Weights of a small contrastive audio-text model.
Model: encoder arch convnext, encoder norm rmsnorm, encoder activation geglu, encoder layers 14, encoder width 256, text encoder width 128.
Training: soap at rate 0.0029, 6400 steps.
Data: trained on synthesized solo parts of chorales (CocoChorales), 39062 training examples.
Rows from block 4 of the text encoder of a small contrastive audio-text model, named by matrix and row number. Rows with one number belong to one neuron. Each number is 500 + 25 x the weight over its row's rms, rounded and kept within 0 to 999. All counts start at 0. Numbers have three digits each. After the name is the row's rms in percent of the matrix's.
After each neuron's rows are labels from the 100 texts, of 14848, where the neuron reaches its highest value: "fires on" is the input token at the peak. Only what is clearly more common there than usual is listed. The data: synthesized solo parts of chorales (CocoChorales).
# fc1: MLP up (text_encoder.blocks.4.mlp.fc1.weight, 768x128), inputs 0-127
# fc2: MLP down (text_encoder.blocks.4.mlp.fc2.weight, 128x768, transposed), outputs 0-127

fc1.503 092:466504489490466551485508531477476499519523481524490533462508487528519479485493479491502519467513446501527497505526490511471511524487508465514509503505472530485529492515503475547449468536525468495477472480446512494484489516501473496449521497534522544509537486493490534457460483477492436539490478496525537509456540500516513504501477504500509517514490491517468494526488457567511486493531
fc2.503 111:513505502540517499463510538521503494498499481511514497482500505497511500506527481443500471495477486497547470502504464563486448523487488481485493479437500496546510515468485530545530520462514514496457530513517497514467487509499525509524514473507517462480534507472487451500510502501480536472547477478535517498512478511524509512464476461500512454528516497490531503466520530564497495488441
fires on: "e5"

fc1.408 097:531468505450521470497501523485494522498504520519482493500507518504515501531535548525518495521533508518485485476532498481520495520495481508506460527554518491512518485502469508534503493472462459494495498510512538488510500477488541506477495454535497572575467489475526497496525456485514546491519506507431544549504504556508491494530517500492500533482479487488470498477457510489490498496473
fc2.408 120:536504498484535506470523484500525561487466494497505507518468556528527485536530487486515505547554518502510458501511551473487546543487491513517485474471458469468528515511493478488496519518530465541465504503515469496481508495481473486498528488514469479537484471502488488511544466513530504513467519533485472518510509496523493494542505488517441503472497472496464526467512471475492511541527
fires on: "d5"

fc1.548 108:473501474489506471484538480463495547496541522462535554514498493552491483519516543482494495481514523476480481483501481499504504518555485536511468520438544458534503463482466495508505515519512515456476452523509488470505483553488479525477480521490480484501504479491499479495481502501541455527482481526491523499497480497469500513489461472504504513486493491558468492498540496459488499541471
fc2.548 127:428498488455485478471500502426474529494483478485440486495496505456498470496497501488499505469505492461506460478508502476477487502471447507510486482463484505497496465500465506486464508478502496490481498481439463487501461507493512493480473493478514485481494487456498455465522493487481503452519495506510481525499460467477493533470474485507463500491501487561472517490503525460468453516481
fires on: "<end>"

fc1.475 115:493535508439531488530463479490498508462523526490455509528489497470501508503515519465484511498498515484475497484487497486451461507502480521496487557519477527517468484539505514497521454453506479496451497515519526545550492525509491545505494470468471477531539535485486484490518448470473465498503497506476502487455485532536448460507510481490494537502499494480488485515494507459490459483523
fc2.475 121:483482508516473483472491512490455519494510508506478502491495471518507537502545461463568465462490480473549540504511499490502444485503521484473515474503496516515479529500507507534518431455483463458475504482508499495500492442502515485473446479526493478466491505474490460520520503480467511527514513518532500497514429514532498471490478508499478506493501507491501520461478465483463472518518
fires on: "d5"

fc1.252 095:512538456488480490491536517526471548504527508515529515502543504497504511487515499528471514505514514559519484497505554516482557484486454490465498518507518506478518449543460507518499490503465517524532551484520453514502532517508488435492523493502480535484507467486532532533509506471520498517495520483535518514499503538514533491506475464476483478489535467510517512443493489499500536523526
fc2.252 102:493505495539500525531549486506513481495522482503525509483465490485480461509528540458447467525462464530510494520490568474486518498506465493467516488516509489466524481506471511511442496483508517501508566499511490515478515488529482494486510495507501481498532507486546500546460513488480503477494519526514548513518467554483529469534476526509528456489497475502530515489539474464530467524496
fires on: "a"

fc1.222 103:484463483496530522503525527488468508496521503514421507499526462473458539515473557496496505469515554525474502522529515508508454515503504522517495480475513520511499499441486500468503510485476467453492487474483521530476535493506518506508505499485482466482481554497557504508504532533500495511493449488507519477487517498538502469494511503543503496444497508518523475489486519516554491452517
fc2.222 107:479527519534466506475541505470552503498467490538518491495475544487484496455488522510467512461500537486459520464486503537483502565480480514484471514538457497547512505518449461507475491526493491506498504508444470498490491527537511492515509475494499500503515511454482524521450524555473523463455470519488506487486459517496518459481502543488496501501478491490487489496532498495495486508534
fires on: "d"

fc1.569 093:501519488513528531501495462497547559538486460480564480542515481507491490498492480489476516461509457505504508471523451492512460518475476499512521475506494505500509498463500456511487554513495502522471455489513520459540512513459510455495472500500483507474498470475518509522481511458482473494462533493516453496501458530502514477521483459523463519500517508490527458515507460478493499500453
fc2.569 104:517521466464458489492504503538486526506484492501509479501501477529486512513527502487478487469534464462521524498508495513498474506504464446496475460515492543518498460490488533508487470504532448498491543455507516526500474506541472511484505505492501495521480496540454528453556499534448509481522469473493525514436515492516521501484492485549539468481486453504468496493464479514508514497535
fires on: "f4"; "f5"; "a3"

fc1.607 116:486509514508492491515506532485515514545528499540501539485506559500520470517501516488520514517504506508488503448509532474517476482564542515551509555510496494552549463473493473530495480478513513526502519481547503508524513558507503523488509512483506464445502485452527483486476489461477480524522530499508545509486548513505525518494467505523477492524510483545494491512503494471540475505482
fc2.607 131:471482510551491502517506513471514505568534535498466523503509503540559541495508508502487482544510489494500531490522493488484491482513478557551470484488507516482505493553494514500492490515508486476519487513473506540457504500487505537459468455495544516486548528495504462502504496495491486542528455517539564502510482514480529487520490523507470512519480477504524504525532503535509526529537
fires on: "<end>"

fc1.375 071:548455512517520504482488489492450501486496518471524503497471490501497468513490502484483484500501444504469494511510470482477482515489456487497497542462532493500521499498495483497491491534480517483456475533492488496529508502508490459512565463458485472492494497494527500567491451473444472503473501459523490509473480481476487495468490471555539456496518527517511519550487478462454498513488
fc2.375 086:503507493529435531531499556517498476540523500519487485529527473501510468511509526524498536438552483474518533501491471509510550495488540466507498515495492485503551488511520525517440530502486528503481488478497499517525505526490504498499507488487491499537476510517484474466488516500491483484450494442498511526505545500518541464497477487506526497519475557531539526484497444512476499494478
fires on: "e5"; "a3"

fc1.216 077:498436514540509505521504489504481468475529473505510506503489509546474514466523483461467538469539498504513507515457522548502492494503471474491507540515530539468513493479532541510513478513511509539527497493465493516507485491509509502483530477461530513479465497482564530504501476517552517495447476508501521479508449544494511505523503515531514503486495446521479504538532544504504463526492
fc2.216 092:498569489530526495485518584486525522489492478499507531491511494452456463479466525515491511506497532486508485495501479458494481521505508472553508519512486513551488552501513536478496539495508476462462512524484480526507467461499511502518528476475490506478543475508497493474521536486510497503503553520532494492494528497486520487472499518509535522488461496481468513481515525562494467467479
fires on: "e5"

fc1.157 107:513542515543500507501456516504472476495452499442473512531511472530517515493521548493484508496470520457468543462483551554490508492529536500505480457508498503522500499526442526471460482479485531493516477506515512503509489498513544536488515473509512475504464509517519472511491562487469514517505469488478501467491476508453491548523503523494513492499544457487496508503488504486544491481506
fc2.157 102:511518518504515501492542506488511457490510510511530485474493468463540508482527494507524497515456517524486541508452517496503509476461516445458525498463511510487469489492497504459464464505506587553544481503458478520467504495541455479494515490489518449496484551524489518516512500481442469492505502510500532554476519495496493498522519473479470508512489488489512518515523477496490508492521
fires on: "e3"

fc1.578 106:489487520501515490537466522511509500481472487482486457499552476484484457509477542533491496490472474520482525515509503527509480478503465501546534509542472505503523485489478474493483534508507515467502456500462505469490493478503518496491458539507480477520495483503502481520499565440498479530479523507479422509533485521502493562513476503525468553472520495517492489513497473482564507513509
fc2.578 117:519478513483483494531523491517493463508504519505488502499537488459501446504489528502481515564526453482490585497521490505514439471514507454503472492488479554471515508453480507497467485458510485494456467473487525480489462489501500501501459491528530488491542485543500496490515533457539490485492481519514469547474487508516539513520487471502502497474527482518489490526469525492497523495501
fires on: "e3"

fc1.332 074:517536494504486502547485490508491549461523489482474504490470471538440484497520506551446472512491523471500477523475497539511504499501473497538516523505490505494496513483467488508495511507515481503486468507512536491421467454512453498516489504498450479504450496506502488485479477512513515493455477486478523513509500479479536467508455494539494474492499500473492451459511501480495500449559
fc2.332 086:512482489481531504488543492492481485520507488513474449508541490492564500515527497515503508475492500530553481490558535446512499478491494499459458532484500519466530473516523482492527474501501465501514529503460533483525496535441518472499495487522538552490537501530524522457490509523520537520518534534518503509551499468507477523478532522526510484482450495491495502521526494491496524504490
fires on: "saxophone"

fc1.670 084:541486504471522473521501537485525459454464488504496527468525489498491509522526516484491485494510478504501524458536521530498513520472465485502494480464489483528492487482432520463519562488519514473536471489499539511486482505510522481513481496498496473502487514506511512452562481447502498486473532542479475467542496511521491469493491524516516526509528547461453533512467524476481512532509
fc2.670 092:507546482537494481533519502461488522460545511557528468473484497505529484485509515522526554498471516509512499536556494496514473461516493537484522506536523497489507518467509458510477521523491541485460460466474531514539508477508502539506499527552470492492553510480514495527490533524496534577505493516509460489477492511488529512491502502491489493485497471468500473507470472510508490481495
fires on: "e3"; "f"; "g3"; "e4"

fc1.366 097:512544517494498487531473519553528525489488489475436512516471487513501487547506480487450522500503548486513494508495531543487480485504499558500529497517502516497523469524522539517508493470487497530445455460532493485535512536545552478449507477488494494474515508517508467550493505492517488465510518494454488469522491537493493528473483539498507511486504493486461500503515495465511481521469
fc2.366 097:492494494585509514542518494488486538523510449529511453459488511496540508497523482523541509490513482487532526502497496505481454527457516492525526509508483507509505519515484518501501476484478519506528492497501513535491536489510480556486513496498510467511495518491459482459514506503479496509451520535495555519455555508512556483505480495525530483496495501491528466504459500513432472510530
fires on: "d5"; "e3"; "d4"

fc1.664 102:513543508518490515504509480501509539503518518507524533463556486493511548494477531491467514450493467463532518488505501511528501452477523505531475488488528461491513458507515520495506510513492504501517517483499468481485512465486510500502476481552521473462513434486502534485508469491539526488478554547452513479536441513518497478494487516514492503538516453494524494509488472536508520452510
fc2.664 096:467493543464489481489464458523488470524518467503505455532471496503490492520516522538496503498509496484489469499492498490493507508539492526502565481524463504484502515539462506510537521546524502512484509510514534552472478537486541513476460469523491461471503447493501476485511492550474497521492485497496521531529500483478467496518519499508545459518505503540489464479529435494462514506471
fires on: "3"

fc1.687 108:564536509542492526526521475557521496502496477477494534495527505497520481491512547503438515534500522482505488497519533530508480491499506476495531526455513506528493507537457498444477492520509550505497456527459527535517486518529566532498506492519505496508477478479499466506495510512497495479456516474462517489538480486481525480491516506519489533484504532477514475521529496531538520467528
fc2.687 117:484504493500525509510513532494499496451529488479465460451475523512521512488513525519543512523513491521485462469504516520512513474523497532540563484470514512462507513494515467465475483449469523551448475503496495511546479505558490521526531503467486413491493528533499498515529503482484513513506450518492513497481520475498459518454515521489497513490508527478498513509502478496506491476524
fires on: "e3"

fc1.558 104:531504510561497501466480505481483489521500459501445491529482491506482461495504541510484524497526501502515451482473472520490484485516498504530513524483490490505482542478503501522433470515517508473470502486483478539528524553500505443521544469462472503516503493541489514522468545504498494525493495453541537489507468508490477524460493481516488476523474531501546469512467520509513488488452
fc2.558 119:493486515481492517515486537492489526506497472503477500517490472510511489535495462532478503486496497471484486477491481533523547516472504483482528512479523466517556452466514475517484509509499516479459501502479479510507518490471511515475485488530497538536513469528478474503517480470489505514491481458519505523519518477540505468499502447516560482512483596549553511464504440495474518494484
fires on: "e5"; "f3"

fc1.198 113:486462477489516473480500495525478489511513475459501533493540508527524502511496516490499462459550491518477473485457468498510486488505469474484504531450516539464512488499512501513515496479510489549487467482476463484509514474492529439441518487503490498469532518468493499454487497464488507478490505508564491498517517525520536495517443513538472527530479494454476478494456535535517500486512
fc2.198 116:476511500528477511471492521452459523486499489502518535485509472514528465478517502444449521536487513541499537503493433522489477511493448476502538468501488495500541498482531495510539546530491501431489533500496480509463482507475477500506515481494498523506473510496522533538498492493484512516530520519499497487489474463510514495523542481496545524538496515511465502540530519476484461548516
fires on: "e5"; "f3"

fc1.103 065:527510508474488530523525459522501526520521497492529476553461497480530519515526477477460494490509482551503528503498524478524506532524465491544512530513498507500427480506471491467467533523459528480455487485498543529508507508437496486512496483511484490502524548527491503511521533480553507490477460507502499505454476486515524512510533496522504484505487490535511469528486501524485549494450
fc2.103 075:500523465503528492514525525501531514517486484546492498496504470538478481533461502473510501508494475497458506474489533542483493497483488560498447477487497496483480518529454514559474541485510501501495511528501469525462498510526476496464521507487544516535485512501518507501495535461457576513517480476498494510546516507467494501542486553525493508504553492453496516491527516524512490488475
fires on: "g4"

fc1.530 067:477488476524493500487491454469502479465521487483452510503521493482491482528491525502498529425524501450458474520509478485513550514479520476485498467506500507456485504528488489505472492514495463516452495470523534475495531480539495509486523542534502488515511498508498511487472556502531494483436484490537529468475537484519464538483491527515490495489508459519525488479518458477513456517470
fc2.530 090:563488499513484496519526545508523518536450457433540490515501487521516504479505502496515471540484510505522518496515506494515480477479526470470495553526501514498500465505516492518507459463496542458508540536495506492492512517504477486515506496499475504455485506429524514498486512503500530534528475506514486499551494494475526461519500489485452481518512565505510522537468547501516493489526
fires on: "d"

fc1.597 102:489546479498505470502552504459479537521528526486535554520539510538461491541519530509491527515508525502486485463505514503506514530551495549530488489494498457499487469487483525478496545477533532451489461524510473465505463551520511531483517520488507470507526475484510482476479490480516470492519493513535518516500503510474485513478456467501475503512501498573483510513511516475513497542486
fc2.597 111:452496442481500485484489474476453544493524504475490482522484506470540488486509484471488498507515518519471463472499532458508510482517524497521505510465503434509473509458513483517493470513513513443492467498502496433486511550503443537461484497532491504494515511517501480493493528490520497547504514546497506476502499457489507507444478514487511517470486522510498431491507480464490489515488
fires on: "<end>"

fc1.387 083:515489495451503441497524536520508501493525518509545537496515451474479481472509498499487558467521494471502538474475486551484452479513513498524481501475492552520487520511459498501493548552504542512468520490481493527566482501496482489453481471469475503487498500504514476521510497504489499502465473499481512463513520494526530504449468509485506519523493496486504498476453472489529520475456
fc2.387 095:471484489502448546500512478493491541517509483474496488479551488511503500511500506508488477571483494511499457509513506498503518545532462510462542504521462496489534483535521481527528475487485441498467541443516539492440490487453476497483492531505542517523503501451540508497490502502520518497543543501522513512513485527481475481508466498492534489504534531516466499522493502503502511529524
fires on: "a"; "d"

fc1.123 130:536490484547486502522443477521475470435518502457497542518541472481505470479490528510459476497468479498499552525510458523508509467491479536493508455522510462498495486503514513507510553499524499476514458513502528453488501461498522482486485499523487500469473531530513483498522507491499502498492471569501466507530513540491497494497510487484523502537492514452507489503477475546510490524548
fc2.123 125:447489519501492495509485529509558470502509523500531523429515481524521503464492495460457499536494505520496481506510487518510489469522502543532523467478513498475523480504525477473507456519500512503516471460491527466495520473523469506508477447500495483456576514490475455531503516510528487495530520524552500482494502488512520483492503511475467486494504479525483490534519503511572483530510
fires on: "e3"; "f4"

fc1.471 098:526499468551493475493522486450495532526505502475519504476436528497504527494524502513481497495517568511508497498479471551490506533485497500484461490518467560518498503526534494527498499540503504505466484513476518515536497472480499472532491493532535528503536491534499548554466512483474459485493513528467519495509476523476491461518515473518501491511516481538491469545481521485506440520493
fc2.471 086:516495488498525500500461497529493497464489490473499524513507534502506471448495503531503492490470531466477497531488491492481519502520549496504523556464485481501522444491476448486533507499498483503547498499497443479455493508524482504547502509564499462487505506482457504459515422514489521542534495515517501494482472526534544501512461530492533495528517496486479505500494533543485507498498
fires on: "3"; "a5"; "2"

fc1.524 084:510448494471519476518521490481463485481545478522519495473482475530496532505540476488477512483482484502482497475526539533531479503470494494471516510493539470528513483526513478516471493527534469527474492502505569545535490528500486478491503518518448521485497484497505508541510472543461539490501452493469453537480487513507480491495479469504464496529512534495451538456514498471469498493474
fc2.524 090:489513469503505533491490525459521523492506501539481487501465512491515467473523542546489451508507484477516508500460495488480518532498480554495538496503457541474510510484497485503552512498491505513515487517466515476495532478444440510507513480494551493545471478459509495448451481471512476499478496516551498479545567524477499527523502490493481497491498481504478526497483499497479459481497
fires on: "g4"; "a"; "d3"; "d"

fc1.496 098:482498481478463472515521506486517531504494513535516499496494517516546533468512507494483485524498509499495462510477483485474486491482470498466496491450522496520488458551494522506493485507457498513512489483491499514468539499529500457501493500553504467503485493521527500539525509458506461499479476502518543490484507565487507502557457469507492493493529509514526507415432499514469546535486
fc2.496 096:527493522494490502506552506523496477509479541516514482499530471465522451515505527517454484520488513518480484502462561519509488480494510471461519497516479503450526485509514494504476475507515510472474551484523467534526512462508484449498535472473478538483494473466515482494467529489533503490501481465521472482545465481510505510510511502493527502433525507483478497472572490489510475501539
fires on: "a"

fc1.361 077:488470549514509501531495499447482553497476519479522498491509474465518464472496529501452502441526483469494485463521460517474473524545531479438509475495477531508458471488494508516496496494534515506475478513520506504490501474503451468467551523500496497496499481533517489511488500532501493478496491500500492496451470510529527496511499541541477538531470544486476480483489489542505501459465
fc2.361 084:496493483524467492486494494510536459486493475540478438479466539513528558524522508480508476515500507502459514514481488479519541509484522498534442467519517491505503521516486487530502528475474500477497461465494542490505502526488553545544495487509460533501516517509525516502499546495475512530513511492493524482533499529463503473506485490474442496485513455492527491543540512503551491476523
fires on: "saxophone"

fc1.719 083:520528529471473486513478482552486509495517490480482486521548538506503486496492565530484477476480532496494464512527509507513491501501526515512469565535509505543496518474475503497485513505483495449516529482519464468494484502498539475539537516512533477501501530494482500520500516487484501491495509499528572484505550536471495499521535518536469545493492459536478487482492436510498509513456
fc2.719 088:494460498516454474516506514456530507465496482540483513506480473532484478484524482526525520473530460484491504474488493494483491477472475513500509477486491516474470476516523522508499482508480474538513501488510517526464510498475478515517480511447476497514485487532528530535461530500488461512506468517466429517525453496538554465536443497489561449490498512504503520483505526495505477519534
fires on: "g3"; "a4"

fc1.487 078:501476477496517453496528485461513519498497490473529487509484541495513490491551492507496527448441457480477490485490485490470449475496491490467544512493469527496521508515492475447516503528522538524489525484483479469479477511555484488501506543480530477494497467510530521546510499506461493475519527483480479492497472530503437492528491493503442453498523470492518529474504522472472496480478
fc2.487 075:486485523507507487457494485511439491498462486504459522479514505473499473516503530488488481500523498508476535517476510514492489482492516478473489530556509459482486483468542544501513480502528483524504487539503554524509512468465469534489466524490498507506443454492506459440525498491506456523469488474511496495498502464462561506516488513537509561493484475485477490529468511535526506509504
fires on: "3"; "5"

fc1.247 084:526472518474482478493516521509487492470464528454500493499507502544529512545505543451454539494480476489550526519451513537523505464496507491476453504531498510472484468521471518479521522469522538457477532498491502489470553536498533535519485490456511477477501487515465530512489522494510510500490501478477493507544472503532509501486465513524478501484458483527463491506520552521527500512481
fc2.247 095:529496510472540524519496528501505473453566519533570517514506483458520488482502525548502514493493542550498484497479492494519518521511497511504556512514526500528478550495484480550490520527494470528500495544511516535502509497520516481543506544499512491496510512539532502528545479498488526501496559521510440505482499509506518511527489503487527542479517533479515512456477505482496477515497
fires on: "a"

fc1.481 086:523483477499513480495452459471520518568530482526484494481487472495499475498505498467448520482463498519530507501517487532487493537478505506501486479479475502511481500501503478508537532538520485471469500503493564466471473504518510483468446483482521480503503455516492510472544510479469464479448516452441510492492481513481518479489462470533477555484476521472528495511490481478490477510500
fc2.481 088:486522495520485488457500465529492506530506521487478521503500509432494588446540497496460500490481518479472534496496479462494458510507478506492490502525512484503491443478514519525478542486505473527462491493491529510465469452486506474461503493542488491454490499482457501464514494551480512529475504532518498537471509471520508498517501482471508507558498503509476503497494538481519479500515
fires on: "f4"; "c3"; "2"; "a2"

fc1.136 080:511500523532533508521518507485487470477458541496531529490501518462532483507508526470487484497450517502507457478550505514506503482532478538514488512500503513482507562437461468481492513516528493476493532505459530506476535491503474493503504457501538469481538505524487444468528479488538504491456504498506562449507461521516491527532507510485459505487492521468482520516514495507504521481483
fc2.136 076:495512504489504509524502544461528488504505431512470523503523528515414475502473448515488536508475520442477484467547529509480499504525516521489535494524496457524522525535496502500495481503497435527512484515486526519515457525482484527498503504520517506534490468514530510475528493501501473503499548468488468472542489527504530500530530489497504490520500506498525500514475500515479564477492
fires on: "f4"

fc1.739 090:498492486511485490476518482454482545515545514474539537520482535519504480514534535517497545477520519489499497451466487480503491528530517544538454516476506476540508477484485490517508560467516502485489485507520506471496461533507475510471506483533516463502512489498514452497479487504504466503507512536526519539510468516460529533499437472510514497515514508534460520491542489490471537533476
fc2.739 092:504542489502477497511549496505483540511545518535495529528517486517505477508505558474515510472482527499512494514519515511510537482533487483512495496483521492511485535514500497496504484481569503473456507520467531478519522555516509520516487524476489526534478474500495530497532572497548494523529507507514479516495550445501562499499467489527501541497512499533471451476531505485513504511539
fires on: "<end>"

fc1.693 133:532502502549526495528491515483475517540510449470474502526502514504545524534513470480472484521517513511473488520520502533485528490486495514517516469493494499498448473485507535527495514518480498486412521536517534539493488545503512526536498526485508454503487483481520490529506504473530534494494470485505517501490504504481471475483510528524466484464528469489511505546518554548535553495512
fc2.693 120:513533460516531516494476452442559541520516454510497507515521553494528514503509497469504479495524474541511517503509489459488512503514492533486529486534491506472475496473503512521514516495516516504459494517505423486445476505516473464499486564518482511484489502502531529529518523504484520441499485508529472498502520504487529486444509530488502465528489470490483480506505475539521504475496
fires on: "g4"

fc1.651 077:534502507494489505513473549478514493518519488494482488479490513475457493473538529522485491478493512520492523487489520527494540509468498531461498475474510491489547494483488509510499527520492550515516510504461507504475508490512506504526511492471480535527469509467503490462498477564529515506479507517477530442520467492458466519466451500496467517517542486441452464493494509450556463519530
fc2.651 063:500449483512539470529513500488542503513500508488508497493526484560522493507523515488504561490465511510503524533506505479472478478485503502564525491479510512504497494531514438477467493496495463526493507497559472526519500496521507522545518504484504462496487550509460512504497525439474531502544533512485483524468505493498521525514543516527476482459484470508536532460537528484471487506507
fires on: "saxophone"; "g3"

fc1.599 100:501483529519485495514476496518545496543532480432496467521544466516470487544512548465483490517498530488524497480511530490508529476534475500477515519483485502485526439469511475530515514470531495519498488499524519543490524455513454484483518548495516532475533503472478483499512529484427533477506544476482467484486493481507490482507482525496487514472473476471482490489517455512487497491511
fc2.599 102:497480509473435477483488517469474515481466536504536523466501519527501477503501508506498516546478496470528492514477450508480515539515519503495537503515568512507519525500513507500488514518451516474528491484530453466524460539469501523548500472499493457503490510471471501468522467488545477543480484515517449484513522536477522489523484481473488461519515482516507493529501493487525512467547
fires on: "f4"; "d4"

fc1.227 072:529497520516525512523473488441484480504487479519474513476526486525475447531493489493465525423506486535537512541500454530498499479525493490490557520518481505518443513498504477449500476524532452476490511497518502497480527506503519507450492557509471458503500547543480482506484462505511502483509498524494480500466473483488494497504474506512473481534515489488514496450480531517502513478529
fc2.227 093:512472495479470517521479503511512482506506506528532464436486447501488513494465498486459496501515553457461441452521530528521523506514517529495478514522533474520537521467469511554464528479480506516500554524502506504484507515502462470478489482527476546501475497491494539471527495495532458541512500497502512496496496503501495512493515462524495490484495522546522516539522556489484488476520
fires on: "f4"; "b3"

fc1.3 107:496516504511521512508463508474547508505483494517506488465520494506462463538451468471482547486461481535489444489552494532528467492525515522510507500525445497525534509471448478475450503510550492499490551509495507548481505547537479486490497498523512496541492499525495465490518495511505525501524511490515526471523452505529505525501479484504519517501483460501504515490482450493497537462507
fc2.3 110:523523463470514490507487505456506519523479526492525489495479480586483473490521489509476506568477524498475487505538509506538516528480535526523491460480469445520523501471515510459471524487493473474518539523504472517491475501489545514526565497529489481503480509540522527518475500500497515493516515542464433453534506511491496498484473497485486519497492483492536473517498514498495504484481
fires on: "f4"

fc1.68 072:515486461491505511532447490531487494518511488521505498511529459493473533520492498526516473485490487523498488518464508528490504526534474449479498548530506488504537524476462516468486520499422503511497510468497493449501517479503492483458555487475466499483498449526493485481521469527514471514494502497500527482486486513513466501483467464468470482521507550559465460498504542483502534485516
fc2.68 069:481487517502477505476475498492477515494540470488456526477484515477513497519497477489514476490493499497492526501507519474536505564569525467501500494476494565453516509487456517487470480515509495512450472471542514487513468499456487535482468496513532456521525479466523506506481516505519513499495482510491545467507486519499507458476471457525449531528539452526487509458506518505489491526501
fires on: "a"; "c"; "c5"

fc1.410 092:515490493524444508454464439521511513486477514475518492483446541506507481487507488504500519526498509497467500515478515521513511554485506510463465515533541528494519439462476492473537520563470522487492478552489508509504505492520517487488481477461488498506516476510500479501471479523482550495451487513505527525497490570491497516559484496463491497506508512528529511490494508501465508492470
fc2.410 115:527514484523500464510499493497523489521483497497500540482526477533486511492478526518504499526534464451440521491504501500455480457473453507540482488494505480544481499495491502506465566510500517490513516497454498494457512473495507490505514497527481566522541459527496485524492508490441510469494493516468520481463459527495515472513500528498497507514522493516465503493479544521489420508480
fires on: "3"

fc1.270 083:555517520511490514485491491463476578449528494484506507496502522508487472471530534483450516483484503517485544515502514477552505486503551503525528506482519476545542498516476475493520492464531518500508540519487506501479513517526509483488504545468484493488530525504509508522528496488532493499495492508525514520490485507488477572486467530507520515485471515555453513484530474460545500508473
fc2.270 085:473553524515568474529481529552485471572484511498521508524483521539515505488477514514526510550520500470464464487509506555479529490494493536514493531521501507494492511491485520512489493535504499495517488552513493490511494470483509499534528519554520539509520503532521483504530498530482507553480495499512535528500472499500512483511519484516502571489502505517532491527496560526502495527528
fires on: "<end>"

fc1.682 083:523482475522474519515483468480513515467513465507482535542519488468506487498489521480506473475490470484490512456494487521503478495447528504499471524497469504508560469506539478566461448516463496484492496484504537497488534473472465508483479487474508444510507484513490460484463479503474483511476515516536509513482525517525455513507485522537485474510479498517550432485483461479494520518490
fc2.682 095:466498530505494493490466499542548511464465477480539494528520468484500533483511511499552499548542507525517459484525543498520514495482503486441509486524503486484530491525501519499516497479498484482544516487462478504528448530449500502478513529514474494534511537476481499496498474514476501526464553493516525496480478454511515495509521513493531552521507515496487526499475547487477479442472
fires on: "d5"; "f3"

fc1.337 091:480470460444468510520560504500494515490519511513496493500524499500497498458501500520493506487484480522511463483468486532498501507461476490477513510510491491476551454521472515480501500499481512485506500473496491481494499477496424476471512453469460478465483454498514515496502535435505469522514480486501525506543502543516507474527472498490509516468537444477553447468500498533503510505527
fc2.337 112:507517522476509530529522501502454483470534513492527507493511484465450513479529478465483483443482476507508527513486517499500522477522534515492503484466481513503485497482490516502468485505489487514485529560528461528494498527534531466484541506441544488472528487530542485548531540488482491483541503493478511549522524513525524485482443488473477542534491476494529479464509491470514492515492
fires on: "a"

fc1.282 099:468534461528495536465486508524579529526465483516490518501508464524500469501504511520470505506539469479537502487498490485511465519513483484484516489494541515495543516506482499552504472492511486441494515482477521503476484495458480523513518494526492498475490498485549524515502502484477468556516499459558517479520481516515521533504491480518476498475499479482470489554471475536505440487518
fc2.282 108:513531542476533533469438514501459484493537471533498520433480513515485539472553460484470475499479500480486474481489475494502498484478456482546504495524500497522505512509506537514526493452517497447507568496537504528482500520488508490504538539528494503498507489506488508508450524501504532491526501494486490497456527511505482475456500504528501471496475506438510495499512524499475468504468
fires on: "e5"